config = dict(
    hop_length=320,
    spec_augment=False,
    conv_stem=True,
    beta1=0.9,
    eps=1e-08,
    grad_clip=1.0,
    warmup_steps=1550,
)
Rows from block 4 of a small multi-label audio tagger, named by matrix and row number. Rows with one number belong to one channel. Each number is 128 + 32 x the weight over its row's rms, rounded and kept within 0 to 255. All counts start at 0. Numbers have three digits each.
Before each channel's rows are labels from the 100 clips, of 14976, where the channel reaches its highest value: "top examples" is what is common among them. Only what is clearly more common there than usual is listed. The data: synthesized solo parts of chorales (CocoChorales). In brackets: how many of the 100, against the usual share in percent.
# convs0: expand pointwise conv (model.blocks.4.convs.0.weight, 640x160x1x1), inputs 0-159
# convs1: depthwise 3x3 conv (model.blocks.4.convs.1.weight, 640x1x3x3), a 3x3 kernel
# convs2: project pointwise conv (model.blocks.4.convs.2.weight, 160x640x1x1, transposed), outputs 0-159

top examples: violin (52 vs 14); note D5 (35 vs 8.1)
convs0.217:218104113155120162160142154063109141071103093123186109125134059083082095132165118145165116160140109159150145116198135108152099139154156095132198163105095141087120133167138151129150147093074150129128155164116114116136153155097143140103139138158104150126134125101123101140116152116137147111084187126121100149140132000104108195182135120116105167162119148100199124122183114127126181183145132140094138124143114128126117164113115166139156127121146102123067092096171110162069189100120099
convs1.217:138144105147144137075074085
convs2.217:141100158078144138060084139089128110110123155151074112126145147184108136101122139143128102157138123119124115146094129104191145094142147143108103131142048129140098135066127122188121120117101074088111159092106145082102086184157127179139154140093147187171138147131153136099183128132137116117128162084128156145123138104112134120102075104142129135167145094121136134119144103149117150178144193160085138160090104186229150096141149179172048103137107084076150084095171134134070119122163024

top examples: tuba (41 vs 8.9)
convs0.102:114143131146136135122113140158144062163199094167109090108156066141113133109128166153103074114154153127160113108127147121144130117086120103203093066147196139076120063130101146121149127141122180106117100092096206150084127128097176160163107115112116110147150117159105140098156149158138119169138074142137167135160164173130175122148131089129156099131160123142160209118155137067090167082127062142110074145140169192133165100120152113187073099096102092088115086116117123089111077150167068
convs1.102:128088145112156124168176177
convs2.102:113105127085134091139113090135124205160123132127157109109158147107130092144191176108146099096121183128107113133063169062117103118124113093097117134151156100127117203054182130162090105127149176138174130132084169101132050156144114131211081138103129069138184169141130116078082108139088164123113160127133128141154119095098115122129155123113151116161138112108142055058132159165110174187178163132131129184136116149114096126064127138152140121171146173168129106061147105104113111164176150

top examples: note G#5 (39 vs 3.8); note D4 (33 vs 12.6); cello (29 vs 9.8)
convs0.492:152151158151091124037111179081125111111171098124122052121137135101089138111117142156193131176125149095119122119071153161118107154140156144138100166113082093079111152129156186126098135120103103163080082158079092124126165160060097152115093071173087162136142109152093141121120161189101148193161086132104142051180145088195144139105162127130159077097152165114140127099112224126104157094135143134085123125108125149126054127133098119127105132106125197147134121074126135113163105131133119
convs1.492:081085112147111129088086099
convs2.492:116111144205116137108191099154138119153119131098102157107108089097185150166148126135068155139155140106106061146099192097112174127110136202094130116093138151080150146133140181153156146088126153075123129143130121137128178163128108121164126120172168148154157224101119073065107098080074162129062130132117130174128062120056126160091142101103160144120124125131128167124095161102122085112108149145153070141170138104116129187119132164102162092126153023114160122125130109146099109121083113

top examples: cello (99 vs 9.8); note E3 (42 vs 2.7); note F#3 (30 vs 4.9); note A3 (26 vs 8.6)
convs0.226:042126143161135152090101114185122150120141166113143135111185089074127116132143149146104130082182136169166131147132160165154108109138105141140142083141124140163140106093156137105171129078127146114091151095181117047150171133126122131151074129163119116117147151164098074173081078088084119147087140185124167131143062094120084125133089131087072097162160111171081118132083082186125086133125154097095156122155150087106103130154164088155078103115061098193145154095145105072135073114168156
convs1.226:082074087127118126152164150
convs2.226:141149153144027103187093137098134110122129110132122112155092137073099041132101134133157115144120156115115189096173106138138088125167074118128146099143133130127198145123167136128159182102145147144194126122175138171108114085067122142181076094079052126114127136175113049145121160149197081100161115141150123144104145161111112143121103135095138150148117076039147150167068165124108089139109112112102128124164123102067097149132128120141157189156138181081140151097128112102139112143174121

top examples: note C4 (98 vs 11.1); cello (63 vs 9.8); note A#3 (39 vs 10.6); note G3 (37 vs 6.2)
convs0.476:149039090146176114118104102182156135127106144120115143190118157114152163104170120131127180140118106160122127139091156094124098190138161132086132134123136134151129076130044153062106129098182205151154185097087188106130145140118149081134143120027079137110160130125116148117096154098107151157124138167099103101100177172121148134151159162129168121091101112135112125122109126125146174069157130115107097061141107118090164167126128132087090147158192139173130125106127014110159122102132131
convs1.476:161145156090086097128104176
convs2.476:097157087126153130144169204219024134166143118061126153141113118111137121146075171066136115132119110125144094097140157098082154112091099142105126043081081156091152163135119143122141078109069131123146153140170087148142112115135151119113124114157117103118127123108135118114140117100182134164118133136144134110084114098149155118056154146156097132170042129133199114078133153131137131078072127141073182161102100153160095138112123178154118143125171125083155114117165198175113146106158165

top examples: violin (65 vs 14); note D#5 (48 vs 8.4); note A#5 (34 vs 1.3); note C#5 (25 vs 9.8)
convs0.38:113104095183118137120128125137148110183103131104109094166072153145134115080154091152143111155130132062146101160059146119057136081138166135188083137154139111120128170130124082065160127136165136155146116102157140101128157098139132154075100125133167108158149164182162142101151109255115219103109118142155173151140185149161137126103142086109095083157136129096174133115116177126150156149106082172149150160113080130136111123093178170052102160130118123148114149134130073169146136106165101
convs1.38:106081100133106130136199135
convs2.38:069173155103110074113114166123084108085116118129117096112119129118100131080106170159173096103138111136143111151092102116152115111171146084128087150070126114149086100137120137096185158152125106180105038103152096121087073161138092209165158141129130136162107112094150148142128088150172120154150134101100136103126152136126153083076142169094094082141203154082127072173173133183177119104124162103129160078156110140154075076080109070193110111132130189134101141131127143169163165097121177

top examples: violin (64 vs 14); note G4 (39 vs 7.7)
convs0.511:117147153132139138134055122077114115146152113124099087103144120159159138151145136095143100135170134111083133122169180161186091119091141139151067122132098156128078102134122086153131115078075095084142081158115131174152116100065118089152125105123131121132082066116106120107172151118168094128078137112101129120124152141129117190199140141070173125137170043135149126153111117100148193090168155119156103173094151129155086150082120190094172143062128188093100155161195122121112199080098100
convs1.511:129156128082107078164167150
convs2.511:149118073133091175125195100148146101088132139150162136128171120111142133122123137082171131120147106149109105096136098101130131123143159124119099062112116110123148097172168134107109130117108147104119193079158169105115083142172176157116122080115096097073105153123124135146110140080216114045188093212154064098120150105170134075087159196129148211150153089110130112104135047129138134078121101097096153076133169128146138135128128135126151186157159181158108117088155126129092100081126100

top examples: note G#4 (83 vs 9.5); clarinet (81 vs 8.8); note F#4 (37 vs 8.4)
convs0.428:154171109171091120125122150159126113098196103123170049143137117091116099136150111120146164156205115106101069088144126127130140130096119124152169178120130134143127143120119167148203110148157158123163164125082119126075103136153130105109095167172132170117094140054074099093132126137164123101192141089108143166137111095109134072135138109147121137177133116134136107082156053133087095120119053101192076208143208147164128152106089101122112130150193157114144191111157162075149109134131103
convs1.428:124136133142201164139102089
convs2.428:093091103143145126084081092166151149096132187087140114157123163145077106140157089142123139097138068117142096163113126077112087087126092139122109113156088142128111125141101152127059116132144099155169062131103146100129140146152099073161103117116120097076119175150097151134174117106157121135106144188101131116164079094187124117175093165175166214110124148170114115083123161086194148133099169146136113016088106088166115172094135127089084166159157162190123151117166105177147145144146119

top examples: note C4 (44 vs 11.1); cello (41 vs 9.8); note B3 (25 vs 9.5)
convs0.624:128139143158144071140138119113149169101099143161133146124102120122138150199089141148114141035145092138128099100197140155131079124116120160144126185149143085155221137142151098128132101143173084074092128115166162109182122194192128134127130131145157143059126098077105149111098124123120128125173191108157133092133064146202160105135100108085115147126160166110091091143157151188048138162145143145148121159125103134120127129178062138132082083125102097160121159186098161111152068124102113
convs1.624:124133084162111120079156178
convs2.624:178109157134079104101097145125197087135135105110119126182090103166138137142111102126140097143124165162173106093113202113091124154129133161111124169139145149088055069121103149129105136173079127123201138157098151147104094129100127097116096079156143150112100153162118079056207163165139065127094109128174102124151146129155093124128063118138135141145164117131152152103125129113161183176101130078147118084134124085094203183099165142070123141111193178089125153137172121095130109135197159

top examples: note D#4 (57 vs 11.1); note A#3 (56 vs 10.6); note C4 (32 vs 11.1)
convs0.514:118134150103119134179086104106137172093108151133184122148152139204088185122138119144175086099156131076134131153142107197136167080135158146137148058092135067084134137149159038183143105122110106072120079194162131109144054089109163125097132145102171101096115116119120117111178149084138097106142106088139105122093129107109119128120160145102144084165135113124127116123139087108124092148148127111152084134097162107095150141139116090116181160089089124025106085129159124137153214175097090
convs1.514:161111100161140086075157149
convs2.514:147154141125146146154077092093118110084175159173094120120081109118143107132162125214103200113083114117151119076100120125133144115080144144181119128164122104160070149142218164140136108065048155142124097209140191171111146108146127099142131153067089139147113104150116147071122119152118130091089140138145111164174118155107096097146119192144101109113130127120098144108117166167161090121162167108121078189153130088108112174117115052113100104164046139148122123096133138091099142141084108

top examples: note A#4 (42 vs 10.6); tuba (25 vs 8.9)
convs0.398:081185157129188111081123202173155127143173111187149107100142110092149126124096106128105061161153226159115114083143151116169130134119105137070133126143181118106045104154125179114160139142111184101096137112134130151139140107157131095139116114184086151166133142124118065136139113104167072146181161162133098114117193147077095097192128161120146135148125126115078143127101129140043079114122170084169122110184164126089152141146136094192128116138125147145177114088139131085082106149135126
convs1.398:083080092111129127145180144
convs2.398:105105100162135135128168062068133110065140155124125132147132124101188203099123167157094154144165120159091111138063083144138169105113158099132093159124113136131103115110197107068044144081125122139116151078154173137091183165139143205084140107104089113147182079106177105145123095145092213132139109136136111093153094154136137107100144164129122175156121136141073111118195076130174145134171172165101093136164050187141122146139126117148157138150091122173113174127139122134132130132131108

top examples: violin (42 vs 14); note G5 (25 vs 6.5)
convs0.196:113135149147088189150141098128178104142071143180110145189146142116154136114156110074157113183183071082115156147119127147076178076142167152122115118126119158132194083172150098094077119188111116108104155154124139063112135132126155142097108068125196142131152149159120167161104104123065165094097108142098089106116061167141136144088098112123083158126154116111099150173077021150145117108180087162137092174123135131158146133123154155111114146145153077146091092107123082139157165128166157
convs1.196:138086188117097168146100126
convs2.196:157166070076135122115163117170102127097175132065115134102120097107095168104122168163112152077112117152147187189098104156164080167121146107173095176162111103156145123155140083126176165104188096147108090160145109125153113164079159124127134194106157146138070086094119094087166129122151132115139038089161161141172138074134158185145141173100112154125068147158088138127121165135152121087093140088118152068128074165108123097118100122142171138088087206123131104168129127127143155074101147

top examples: note C4 (100 vs 11.1); tuba (93 vs 8.9); note C#4 (40 vs 12.1); note A#3 (37 vs 10.6)
convs0.263:174136088115161137084148115178144145128131084134112143111121171095148145084143094100151055159115122160139142144172110154136105156147141135091101169164188150151130141166098156141103127149207175169137089117071124149104137108100159075055121084111150136108077177136133133161164167095063099108152107145130150134054176155093140166169207126136157150104134132114126125185173161128081160094092062118134118164128109180158173096154155123140135122161193047105112147111077142087101108155132142
convs1.263:090111082092082127158153147
convs2.263:122167055106156148095165171131082143154093143150179123094204135113085138144181154091149188109120125168106124104139089109153117195092095089136131172062157135131168102081167123098145049140064107148167142106096150102183145130176098120139179204144097199166086089109094126104154200120137153096101134087098130120162108065136155093069137133093141100133121137124119102103128093084105156084193139144150156173071148119120101143121149157131151126113145140141131109122134150112110123153084151

top examples: note C4 (64 vs 11.1); cello (34 vs 9.8); note A3 (30 vs 8.6); note G3 (27 vs 6.2)
convs0.394:128124109097134109175111120085204165137112166151113112172130143162149151130154120087112150084164136164156172161088149110118090166153114166143095149142139154086146062125103106163092096130169174060088147112137157117169091153055202108121085177021138099100147112160123118099109156138168100110091138118165090099095126084186090155198132138179175159109127106149130138155146085171155197063169104116087087109118149092139130143124133094122089120105104143121125106122086131130127116084120079
convs1.394:106125154120120145157158051
convs2.394:056078079125173098145093103170103149154170149102147089126190148125158138154112131137161091104120129089138102135104125132143092086088090122148148159104123131130111182197114111110218102095159131117185121183144130078159189097145177158117139110093116139125109140099153158149161149079133144132205067091104141135112141150149148114077195110112101107157088121101062073121106127151194180164168147152100120120094139121150140109118157152139083157099163160092097163140133079092065162083127164

top examples: tuba (34 vs 8.9); note D3 (33 vs 2.4)
convs0.501:178122165091092171108101075150150143108087084161128122145143148157111106141116127145197174120096090076097180093155075109094153136152139097149111138100144164150126220090152108198079146140144092150197141205132133150144122105137103177137101054161151136117115149144137170075087138139126156078167153120113143173156162131120128178108160140136131130069095149145104161118123153084186087103098090161090103141088146144098104110188130116116181179152148131077129151173078159111170125167121157
convs1.501:072071136099093108141135118
convs2.501:161121161205155077083108121129137137148099188142162140173167149123127069151144103190159168092158145084179116138095147069113092127126059139140105148072111125112098190138108115108142076069061176097077142156148111112086171094146147125173139095188139133145118194120164116058137105128135149125103127117116165118120150066095141186134142104059141147112097097155217130142110154123162132126090145124132097149128170065122124101126153151102171123129121100115113141149052140138097162111113097

top examples: note F#5 (29 vs 6.8); trumpet (29 vs 8.1); note C#5 (27 vs 9.8); oboe (26 vs 7.3)
convs0.43:087159116055138130141142125155096135175113117124153093144113163155158101155174114166174117107130138150149146134136126180169119163103109099185082168137153070123083131117118076112185116105165150163112130145129165134213120113174179081075117152096111134091180094097103117135188186132092072100100072093193161184153111128163098175168131096127132115098076120146140093168217144171096109130158072092108150133123107138131092089134108112141153080082094113133130138190108134153123080105144120
convs1.43:132122105078093093109179155
convs2.43:165101096105103101105123147125171116119159165157158117218182113121171129071100151143131138147148185148186155119117105079129095139141108111161121168095152165105088092149131122074140158143101146125076125108094233131132144140171137134139134097057128169105077137086128157156138110147118126077162137138131136150180126120160126149141108101218158105100172088072161186167158120130164176134166111133118100056098042120116140115072143112132140160109161123126153136088130111100182131126196112

top examples: violin (46 vs 14); note C#5 (33 vs 9.8)
convs0.223:141118092110116132178101153146089083167141099119095169155163119153107133062168175130135126108067137136136123165105145121083166100201131139162178151139116093155180085122162131139132229131141099142129080125127169173144090100111064153099181148098113051167108117183155117185077131144140127141126056105160080147147164076173108133063117091136158156137177140118135142114147137116156119139088121163096121111096061126172112139144109106160092102119118168129137129192118097191089153179138125
convs1.223:087072121096112137155167102
convs2.223:120150130112163142074094132116134146158096138141144135109115110135138162069144124147083142041137088151188165116153124113049138120136167120107140194057124144195155109108078164169110141095153145124096083138154126154139132090107090142196122150150137126151081155144153195091130089125107140163136172105117091093094126129125159109181110168110137190093110124167126079161115151114199094160090171091140122123110153147111135104101059045099160174157137116109153124140088109090136193111081187

top examples: note F#5 (74 vs 6.8); note G#5 (56 vs 3.8); instrument: violin (35 vs 14); note E5 (27 vs 7.4)
convs0.95:092134141041108104171132074180128117120089103121174147182103139150136053134152101118125117090069132117122157149074117123123074162110103137155170175110147131089170125099100120146160123141137106108185160134084152177195139093142138091092121132088150127101163080102133112093159103171150160055167171086120170160116223125144125092075081166127157146139154141125170007132109137114145124134159124129131152115129104089092139121114171167115183107130128174097093135128154165135170139137133156
convs1.95:136097120154129172084076099
convs2.95:109113105144137097166147143100103139067135128125161171052140062147129173162099161115081071155075123136133094068183174156121215073153112115140149129150160117133141132164132109066118168074148082112142129110101156190114139115165131091138120102096162104150142158143159140141154158121113097148115052127122180121083113198140090109121157106162103094173114070094132165155109168150059108092111122124128127153085159169104151115156157155142166143101146096046134145144108122131121116143097043

top examples: note C4 (40 vs 11.1); tuba (31 vs 8.9); note D3 (30 vs 2.4); note A3 (29 vs 8.6)
convs0.445:091099135097167155092198145193085131143144129116163154127152108186134183125164181145172122142122067185137202122088179144127122138146116108185118168134162077136127068103099120076097157095126149116113167141170110131155129109117117084060085094113072158101112100140136109151131187159096149140131110162136161132125151070160126150146135106104140093098133213156142105200146087172110138057100124085084168167169110122106098152136138138163100102110112172119153164131096092110198132096123145
convs1.445:149163153101081129075153150
convs2.445:099102072142140113146135122123151112084147099115158110103114157111076123187143127053103131176115129194101134121039145101123130063126132130095140108157108087166108115129080143191123074099140113115150132128078136096151096161123136076113108148129158101060147184154133139173128112089125094190134115131141102165118110131111073068119130130113095087092079119053125117093181160211098151129105156184128120212117123131173136169137198166116167136104102153198095147115132139100135153135121108

top examples: note F#5 (44 vs 6.8)
convs0.605:155143169098114163170075186135125142116169094159112112127112109125134102115125106177160125190162144116111069130190116124111130173103127076119159144089159158168092117122126142163150092104171124142136076185124154156125193115104150110126167134096091074118197162096176109124100112105151084170098173099131100185123102134086135134139140096223142114179099095199110109113146146140103105138173096144142081141185163119099093087065141082158196117125115052108138167124137119131081114117143173
convs1.605:085076076122151125136165133
convs2.605:129074108141157073156106087108216168141178225155160136139168190137127100098140158143130125122072131166168145121048188091131077154105113133118125169162162122130114221039158138161098076113139171127100181113094156137100105133113131112145164160197146032121139160103119132124145131144155131107155111126132146119081094150128138141144126101113172127072099148135152121136122118110154187160157144126144139176106100089132169101145179169115142108133111133146129100136124065129097129140086126

top examples: violin (60 vs 14); note G#5 (44 vs 3.8); note F5 (33 vs 8); note F#5 (28 vs 6.8)
convs0.148:131117109152115127103119156173141082215149132172136139133134144131116119140118111108129147097097108135179143155133124067144116155163184156123136143112151151179143143120125154113066146146135127150151125132123132192156136026128143117132106095104096095128100165099156164146126105134160123114091117217105089155084143127190164099089142144077181217073097138114158135129168144027207148206105137185115165116118123114135103126090144134139132138149145188149114112141113101166120140201161171
convs1.148:142156161132115141161198157
convs2.148:167140135167112087168159137141098173109098064104085158109106081110195099181059137095109097142078089149110149164165165098093193119095124121139116087079111161119158075137128195161137147119200108073138108057106125151117120152151169119147122096102107118176100135097128146143143143108138098139135104151136170177060050116126146080105128166095175130136138095140162181160102138086119074062115119126140122107132143143132126160077099130115176133117176163146158092115133077156125209116140113

top examples: note G#4 (51 vs 9.5); note F#5 (40 vs 6.8); note G#5 (27 vs 3.8); note G4 (27 vs 7.7)
convs0.626:128103150164122102112174124127132108117162082062141163127084146196139052148147143216115169087116160117105102155103189165140119113105076152147124149069145132090121177206080091113161139079094110120125167142131146142147120122114091110124164188164099138098115145163137147179156127184154149123165152093133106165163134141081122188114110110141119120174176106127141054126178156146153126115117156123183202157152116072097100131114195109107140188122159132122104189149089167120110124106116163
convs1.626:098137140169054132099141131
convs2.626:146153185127095105112150130155151147057076128128124131137101119132115055085128093181145175128102144082149144074120121118080125126162074144127096109099062148145075173115176130103080079163080087143161126172045147154147120156167103127050109148138167123114143134153199141135123100123126112029142183181131128130168120140139175151089093130115100143170122143135143089088099114147150152135118095130166178141165141089104149174115171090131119135160092109078113185135092138116161065147156135

top examples: note F#5 (34 vs 6.8); note C4 (33 vs 11.1); note E5 (29 vs 7.4)
convs0.233:133096132083162160146150146153138169134143155167113121141180128126135193142092102084162062158080110133150088151092195154129156102132142102102093124153118123120093160113125157154077135148126111069195131149113167185153134128135141123116119113088176127196140077074121149138229122106117162197103135121110114136090114150177080102170118137122161119107118152120164146125101109090134255124125124153129134118116098158084120141093164150139157101178172124066101161141145099140147137090075138
convs1.233:096083151155110069122145100
convs2.233:113123125134145162127140182132143091109201126170109113113091152127129142133083139120138117189069097109103137110096145131094120104151119129114160143170138150127061137130110161079151174148147128117211095167180108135137175121136129107072159098098168131159137071105113092110163062133183130158146154122096131192128122167193100085105152151123134090189147216131119112154085166129121209084101112138146147053202107164124152149134137152095146149108165152119091162129109101183141153089177084

top examples: cello (49 vs 9.8); note E4 (37 vs 8.8); note E3 (27 vs 2.7); viola (25 vs 8.5)
convs0.417:182194184115107099085142125159144149100144114149214147113126141133125075084184139162070174134176134118115095128143111131159094125103059150149108091126108155134116081130116137122150061090067148150062148121125089091140105116171145136136064173154110127100183151131108049104154124136135041161147147102150128164133125094104114143142067142121117174145079143124115113099127111158071085135093150065183147079179165064127130090134137118163121156138080131147135146123117154118077115123162169
convs1.417:107078099132157116161182149
convs2.417:171131112167112097122099103104136163112134108126097093178151096096146119117081153128178102119115142166148134166120115162101139146129152119152118120100091220112130119138180178091122201101110180135133130127124145172065129112129139091172067107113089122148130035086090170117093089106165115121158083165082060091156083066168126188157059134130147124127177066104114160164155126146148134124114139085116133069193080139107057114164084162145150139101132113113111155121137101111112077119125093

top examples: violin (51 vs 14); note F5 (49 vs 8); note D#5 (41 vs 8.4)
convs0.496:124090202128149132141060160167077135175106135162120132116100127139115157146129079101181117115177136127145139130203102129123183163131133159150121156084182108180113148117118090097080070134190099123126155096107085122085111105147125106086133072129103126116157144178224142111087122149147130127118089231180127127135103116200158186104139150094122120117113077170138154173140125134166075136134123102113093132164189110087087148094134170148131124159156100094167113188114135157134145157140167
convs1.496:149106128133113111188191141
convs2.496:148110119113147085104137115202167143164106161150153140140176172170119128131096130103114125085102095158114086111128127103104154099170096133066149177110192088161157152124150131105044229147154135078134197179115120165143088072145102093132163115106168157151108157074128131090178161203115091064124160129156086211111132096136102127140101123104132109124185098168124095155113126099096144157104141156139144135130134103076170054163168097138135149164157154105126122108147114115151119167125151

top examples: note G#4 (53 vs 9.5); viola (51 vs 8.5); note F#4 (39 vs 8.4); instrument: clarinet (27 vs 8.8)
convs0.391:155172159114117156125169114145117193074136122154180141166151101069107177130116145130156215143144159128229176121076120071110176127117139114121072148138069135097113167155114099127127111182045119110134119157142089129138169137130160149080150110156136145153149167104122162126086104049146089135056145077132120070157072051153159114119152112134099107137074130154129182116134133155114126129136128121088133108136136079125124094125103087092172145091085135151134171164135167165101130156123096
convs1.391:149175130143143135074080099
convs2.391:088126098110129146137062155069141140070153129133161090101207114153079174071069160144135076118097105117112095146131144145184177153137122114127120183135100117192079154127180144156177084134113077151148159135121119132113131115083141207089107104094126147185119139146165105091202136144145110162118137111134162131173129135150114113132165106097027167149118162046096167105141095098132138144144131127066146154145134149119157126134087127130121099111122113080173162078191146129140151153075109

top examples: note A#4 (43 vs 10.6); note F4 (33 vs 9.1)
convs0.539:129080109158165134109132155161167143174141116081111080132144168097122102131108091158163106153124147094097127137103116085153124168115150123051142112084119121098073166118048142110075136075124193181097152187096114134125143099167138069107117110094108135122210146065110149092171103095100126122124147163128119122139116124166143093151134210122124123145097167134162110071172110075106160087082128158164174098188165118085121172091116118123138155192197076098153155104123114134144096117081122
convs1.539:160126097075096173113118096
convs2.539:145146129188127127131106091125111089125180138134119129153117127162119082122104158114075157174113064145088119141118121082088136133111190183074108103109106110070063100128116176187148103112093185110106138176127100164133148128111121131081139101137091083106196176151173136130132098125135139154078147157142075145143165062151134077123118148124125175144135195199199139112169148136147157142140110168105161082136092108111112171154151153165184077090081103126190132087172113113063103146117117

top examples: note C4 (50 vs 11.1); tuba (48 vs 8.9); note A#3 (40 vs 10.6); note A3 (30 vs 8.6)
convs0.123:107121097138167147117140126124116101162082115095114185076122111132110194135122159129169128173124085115082159170141167140048131067110115208164141095124124103108138094145176052099064150113115083161089103177139077111135103143174107174119156119132157123083159166135151160123059163127087125139118072099182147141178129094086090162091076147101114109107125176123069103085111139093161119143122117170120125119135136111045104131129099121167152137087056144117103117137114099167166188111118141
convs1.123:122102091129169132142058112
convs2.123:079099190175173150094074117104118146090162185094080058127105156131113158162079123125113153074133095144113162125163107161143102087151098046112074148142178106136120155130144093080083137187137131155138080086107088139102141076156103090099170144120171156198150062118126111135152092117121153147123119150114168161109116189213118147189156096127132111154117119085171177155099093164105174137172143098111145123147103097174129127094149117128109100176142132136152133110113094100186083139142139

top examples: note F#5 (69 vs 6.8); violin (62 vs 14); note E5 (32 vs 7.4); note A#4 (26 vs 10.6)
convs0.266:113086120135140139093058177161108097166159127132119139027159104127096157113159136095145068134142134120114083135203162131131128104142134112104172130102098142160112135156141204122110160122109111118122112158095146151187099127093100090130143132112122099112157091062153146117152099103124092130154168134068106151103144078066082135149108088094173158132134130167082047094099089078071156142083133155166116176138114154123112090112117041152130139188161106163087158127174115075123135109074155
convs1.266:120134097073116091167156164
convs2.266:079129127102177132096136120092152167114114187118117091071148133164094163101138112113096113156066134129147105112101073140147119073150151084150124141078146134169167137175138098085131102155147137111180099138111120110148117098144122145176198154137157141169099098132213155197132157142143114113142063104144134096134192136143155119155128125131144096148149128099146113134137090131137194142181170087196183140118155072156167060132163097061132138135140146152116149141086036105124163111043129

top examples: note A#4 (37 vs 10.6); oboe (35 vs 7.3)
convs0.630:078135150126133160093127152159067175135071111149157131104160142100106124112099146132175121190124124153082135132130121090159155141068123135140087218149123158136119136123102120145149088108126071104159161139109108086122173139128163098088144033132142139103127090137172149211094161089115151158147145143141145137109088103135133145149123120160120075095164144203069054170124078162145102083107087105048094166135141111096105163133100147088111142093086134144186197113159120073113134144114156
convs1.630:051084125134107118146115144
convs2.630:129105156185125152062083161092139136109092124159061113107139115166149142156050077105126135165134135123134147118169104097132136214109173120143107146100115212130127146122110160109109121110057181104106167131175151161099179124156121172128189034153146154163138105126163141148140115119125137103077133161097121087108111098178143169140120104099101117171213115196154125175068069108171162100123123150083101111128153132134127109150138151116118106126150094137123099179137141135058113109111077

top examples: note F#5 (80 vs 6.8); note E5 (38 vs 7.4); trumpet (36 vs 8.1); note D#5 (36 vs 8.4)
convs0.270:125101091096148037131106091133151144107111078154143117120106078139119105136127122132126149097148105099103152128100125149133152105123122125127124097166174083104115144151141084153144149047109146111096201092088144075137106187148155101106124170108179165122129184084068105112156109104130098030118215189167152095151153172133120117130099128076125126138141166171088081156100099129114051147141126150141111176123117106078160102180112131162080141134163125182093177151089128134104087178087134
convs1.270:119129120149135089066183145
convs2.270:170098149081150176097119099137155151058137111088121136150138141181181099046149129151149143135084145148183112120102153154129123080107140149082097103133105180125081032117139150064125096146124081121094159162094158136134087102100080069100122135124132093114104124155166194117180097138097068097146139221148103148119105056120101150132079134196127154098129151109108157124158141169146172125118111086174190139128106072184132117104132142077130120143162144126146148102132133107149128086156135

top examples: note F#5 (39 vs 6.8); note E5 (34 vs 7.4); note F#4 (28 vs 8.4)
convs0.299:146156150078101077116155127129171097106111126118167185098128174086126089108188134129119159160142131102134059134158113091148114138139075136129134120113147098066128103135144104049133103163072129153083134108088092099072110138134088139127116172163120143079174167119135090157190108161147159136159208103107163128119124150128097149086047154107088188106156152098085080140171129141158101135134105105151162079104127135064131123139110122131031178158176146170091153098090133114107109103165169
convs1.299:181116093158134090083127152
convs2.299:153174123086169147114113087132115150124110079083143129117126157131123136135087139161189096081098114160077167163117131108145123153106114115169129133121059156092117121163105094138162102142109138134201084184111093119150139168158161096133138121133088098103137098077073180095157082136113089182160189150079147168144169125139131156122136094090114076147129134104048160058171119128139113121136143110104164092144091120147041105107164096136190082117116142066150162194141158156161087170106083

top examples: note A#4 (49 vs 10.6); oboe (32 vs 7.3)
convs0.286:075140159118101125166155127110113103090155109081111129129058069134184142102084133187134135128136122127132122056167175150178137134152145114104076138063151136083110113189130147085125154194133147123105139125221057183133131155120096151057165084111095158171087151110182070133119115144171147154129169207140108165090124165124182150072195130135125088164122129127089107126138142179166114146143155067111149141166117121122120087109148123129121098160108115117163092136133141169123160091124132
convs1.286:181089097148099085137116102
convs2.286:154140129173082116071159156097062107064146105113143192139097099065087089142103087210104151120109148117152164167134096108154167121134176143152110111115135113077081118148094158178197126049093141116084082140122151093102124151135151141129157199150139163137115105137162155095157091137113155163121124147140159097152136166119074136075087179132114116099125141113211108098137158165151114105090217094147130079167138149099097134138121135123125143103139094111129102082090106119116164050137150

top examples: cello (61 vs 9.8); clarinet (30 vs 8.8); note E3 (29 vs 2.7)
convs0.454:122137174128097148113135108142134140078106107141123098135182117124111140139068144146091110112145135206118179147145135134146096086124097156155144111191134139207102151108141148140113120114097154116135202144123104098119175056144180160166059082136120147124136164169176102126149154107145144091104181148160088094149118123154102092140084144094095188179149108178070131122123121174164105141152140111000129100078117128091119160122149117150134148161105183107139172073137114110070118116173109
convs1.454:107113140119115113158210147
convs2.454:092165111152082179129151120116131148163108121041082114088112126101115103129066083074095156121154144093126146122220144169122137179166104133073157091160124131102174078117134127128143131157159148099143101107173159188140092101088114144126158195053112071131125127156140084131081085100178133183113172172113110143127082149151157174140125172165113117202144156129165176102085090106101073137134094136183147086141176099113102119142116087161105181131130132109163130146106092155128158131106129

top examples: note G#5 (47 vs 3.8); note C#4 (42 vs 12.1); violin (39 vs 14); instrument: tuba (30 vs 8.9)
convs0.632:130137157108101152087100118091098097145140147239165108161147166123092124180141140107103190141184128139107152166090097127110141171111132184160173174153136176171177097108141101157106049102123083109081113168096122108198117114128168158120104101122098134101138146160123142114071130152136100076057114117122057140171078083164106105119132131177153211083083098139113121113173162147120124149137111159116085110158189131139101104106146076114199142126130179150145146156114133149117128122133109
convs1.632:143139154080092110160093083
convs2.632:115142167135124126108092100097127122087114084135061117140106189129105142100048139105103094096096117143148143148140146150089141145200145140134153116110133162195134124061138135134142145144139097116173116140088143132150198081082153139138147104093095145173160118175163091159127097102162148135106158091113109164113166120124106090118153129194099149135111155024100140068138163071109126104126109102073111050169095157079161118177184160161157099090184143122143158099067102120156139097176108

top examples: note D#4 (47 vs 11.1); clarinet (40 vs 8.8); note G4 (37 vs 7.7); trombone (30 vs 7.1)
convs0.19:090182185173123158135114107128130152104141129139158090072155137143087115160113099132152080132161150081125182132096124142175119111100107163167112155118108097071169198187114069144137116152129159165131116251150110148159091097095120123111118075155188104110137125111107165106116140158090113156153094118149117158121085140128131150122132134118069106152121111143085109158183147139119131114114085142105074199140189067097124168149140075122188120074112107061112144133140188109088155145122071
convs1.19:108080092132139146104074092
convs2.19:100169131167147173149095160115111141075154129103096111104107102106097100163079050111093099156124110082062150099094107163097155111102084118153154131113111144132184183098094124118126120148130124125177177130097097068167162204145089141090104199142187154144127114132099113195127114119109162124090114101113137117164152135131159099128186116146115189154107086111114131075136052114112129089103158169165073136156099142057156210103183170101180136095118138132115127153148130123138100091087139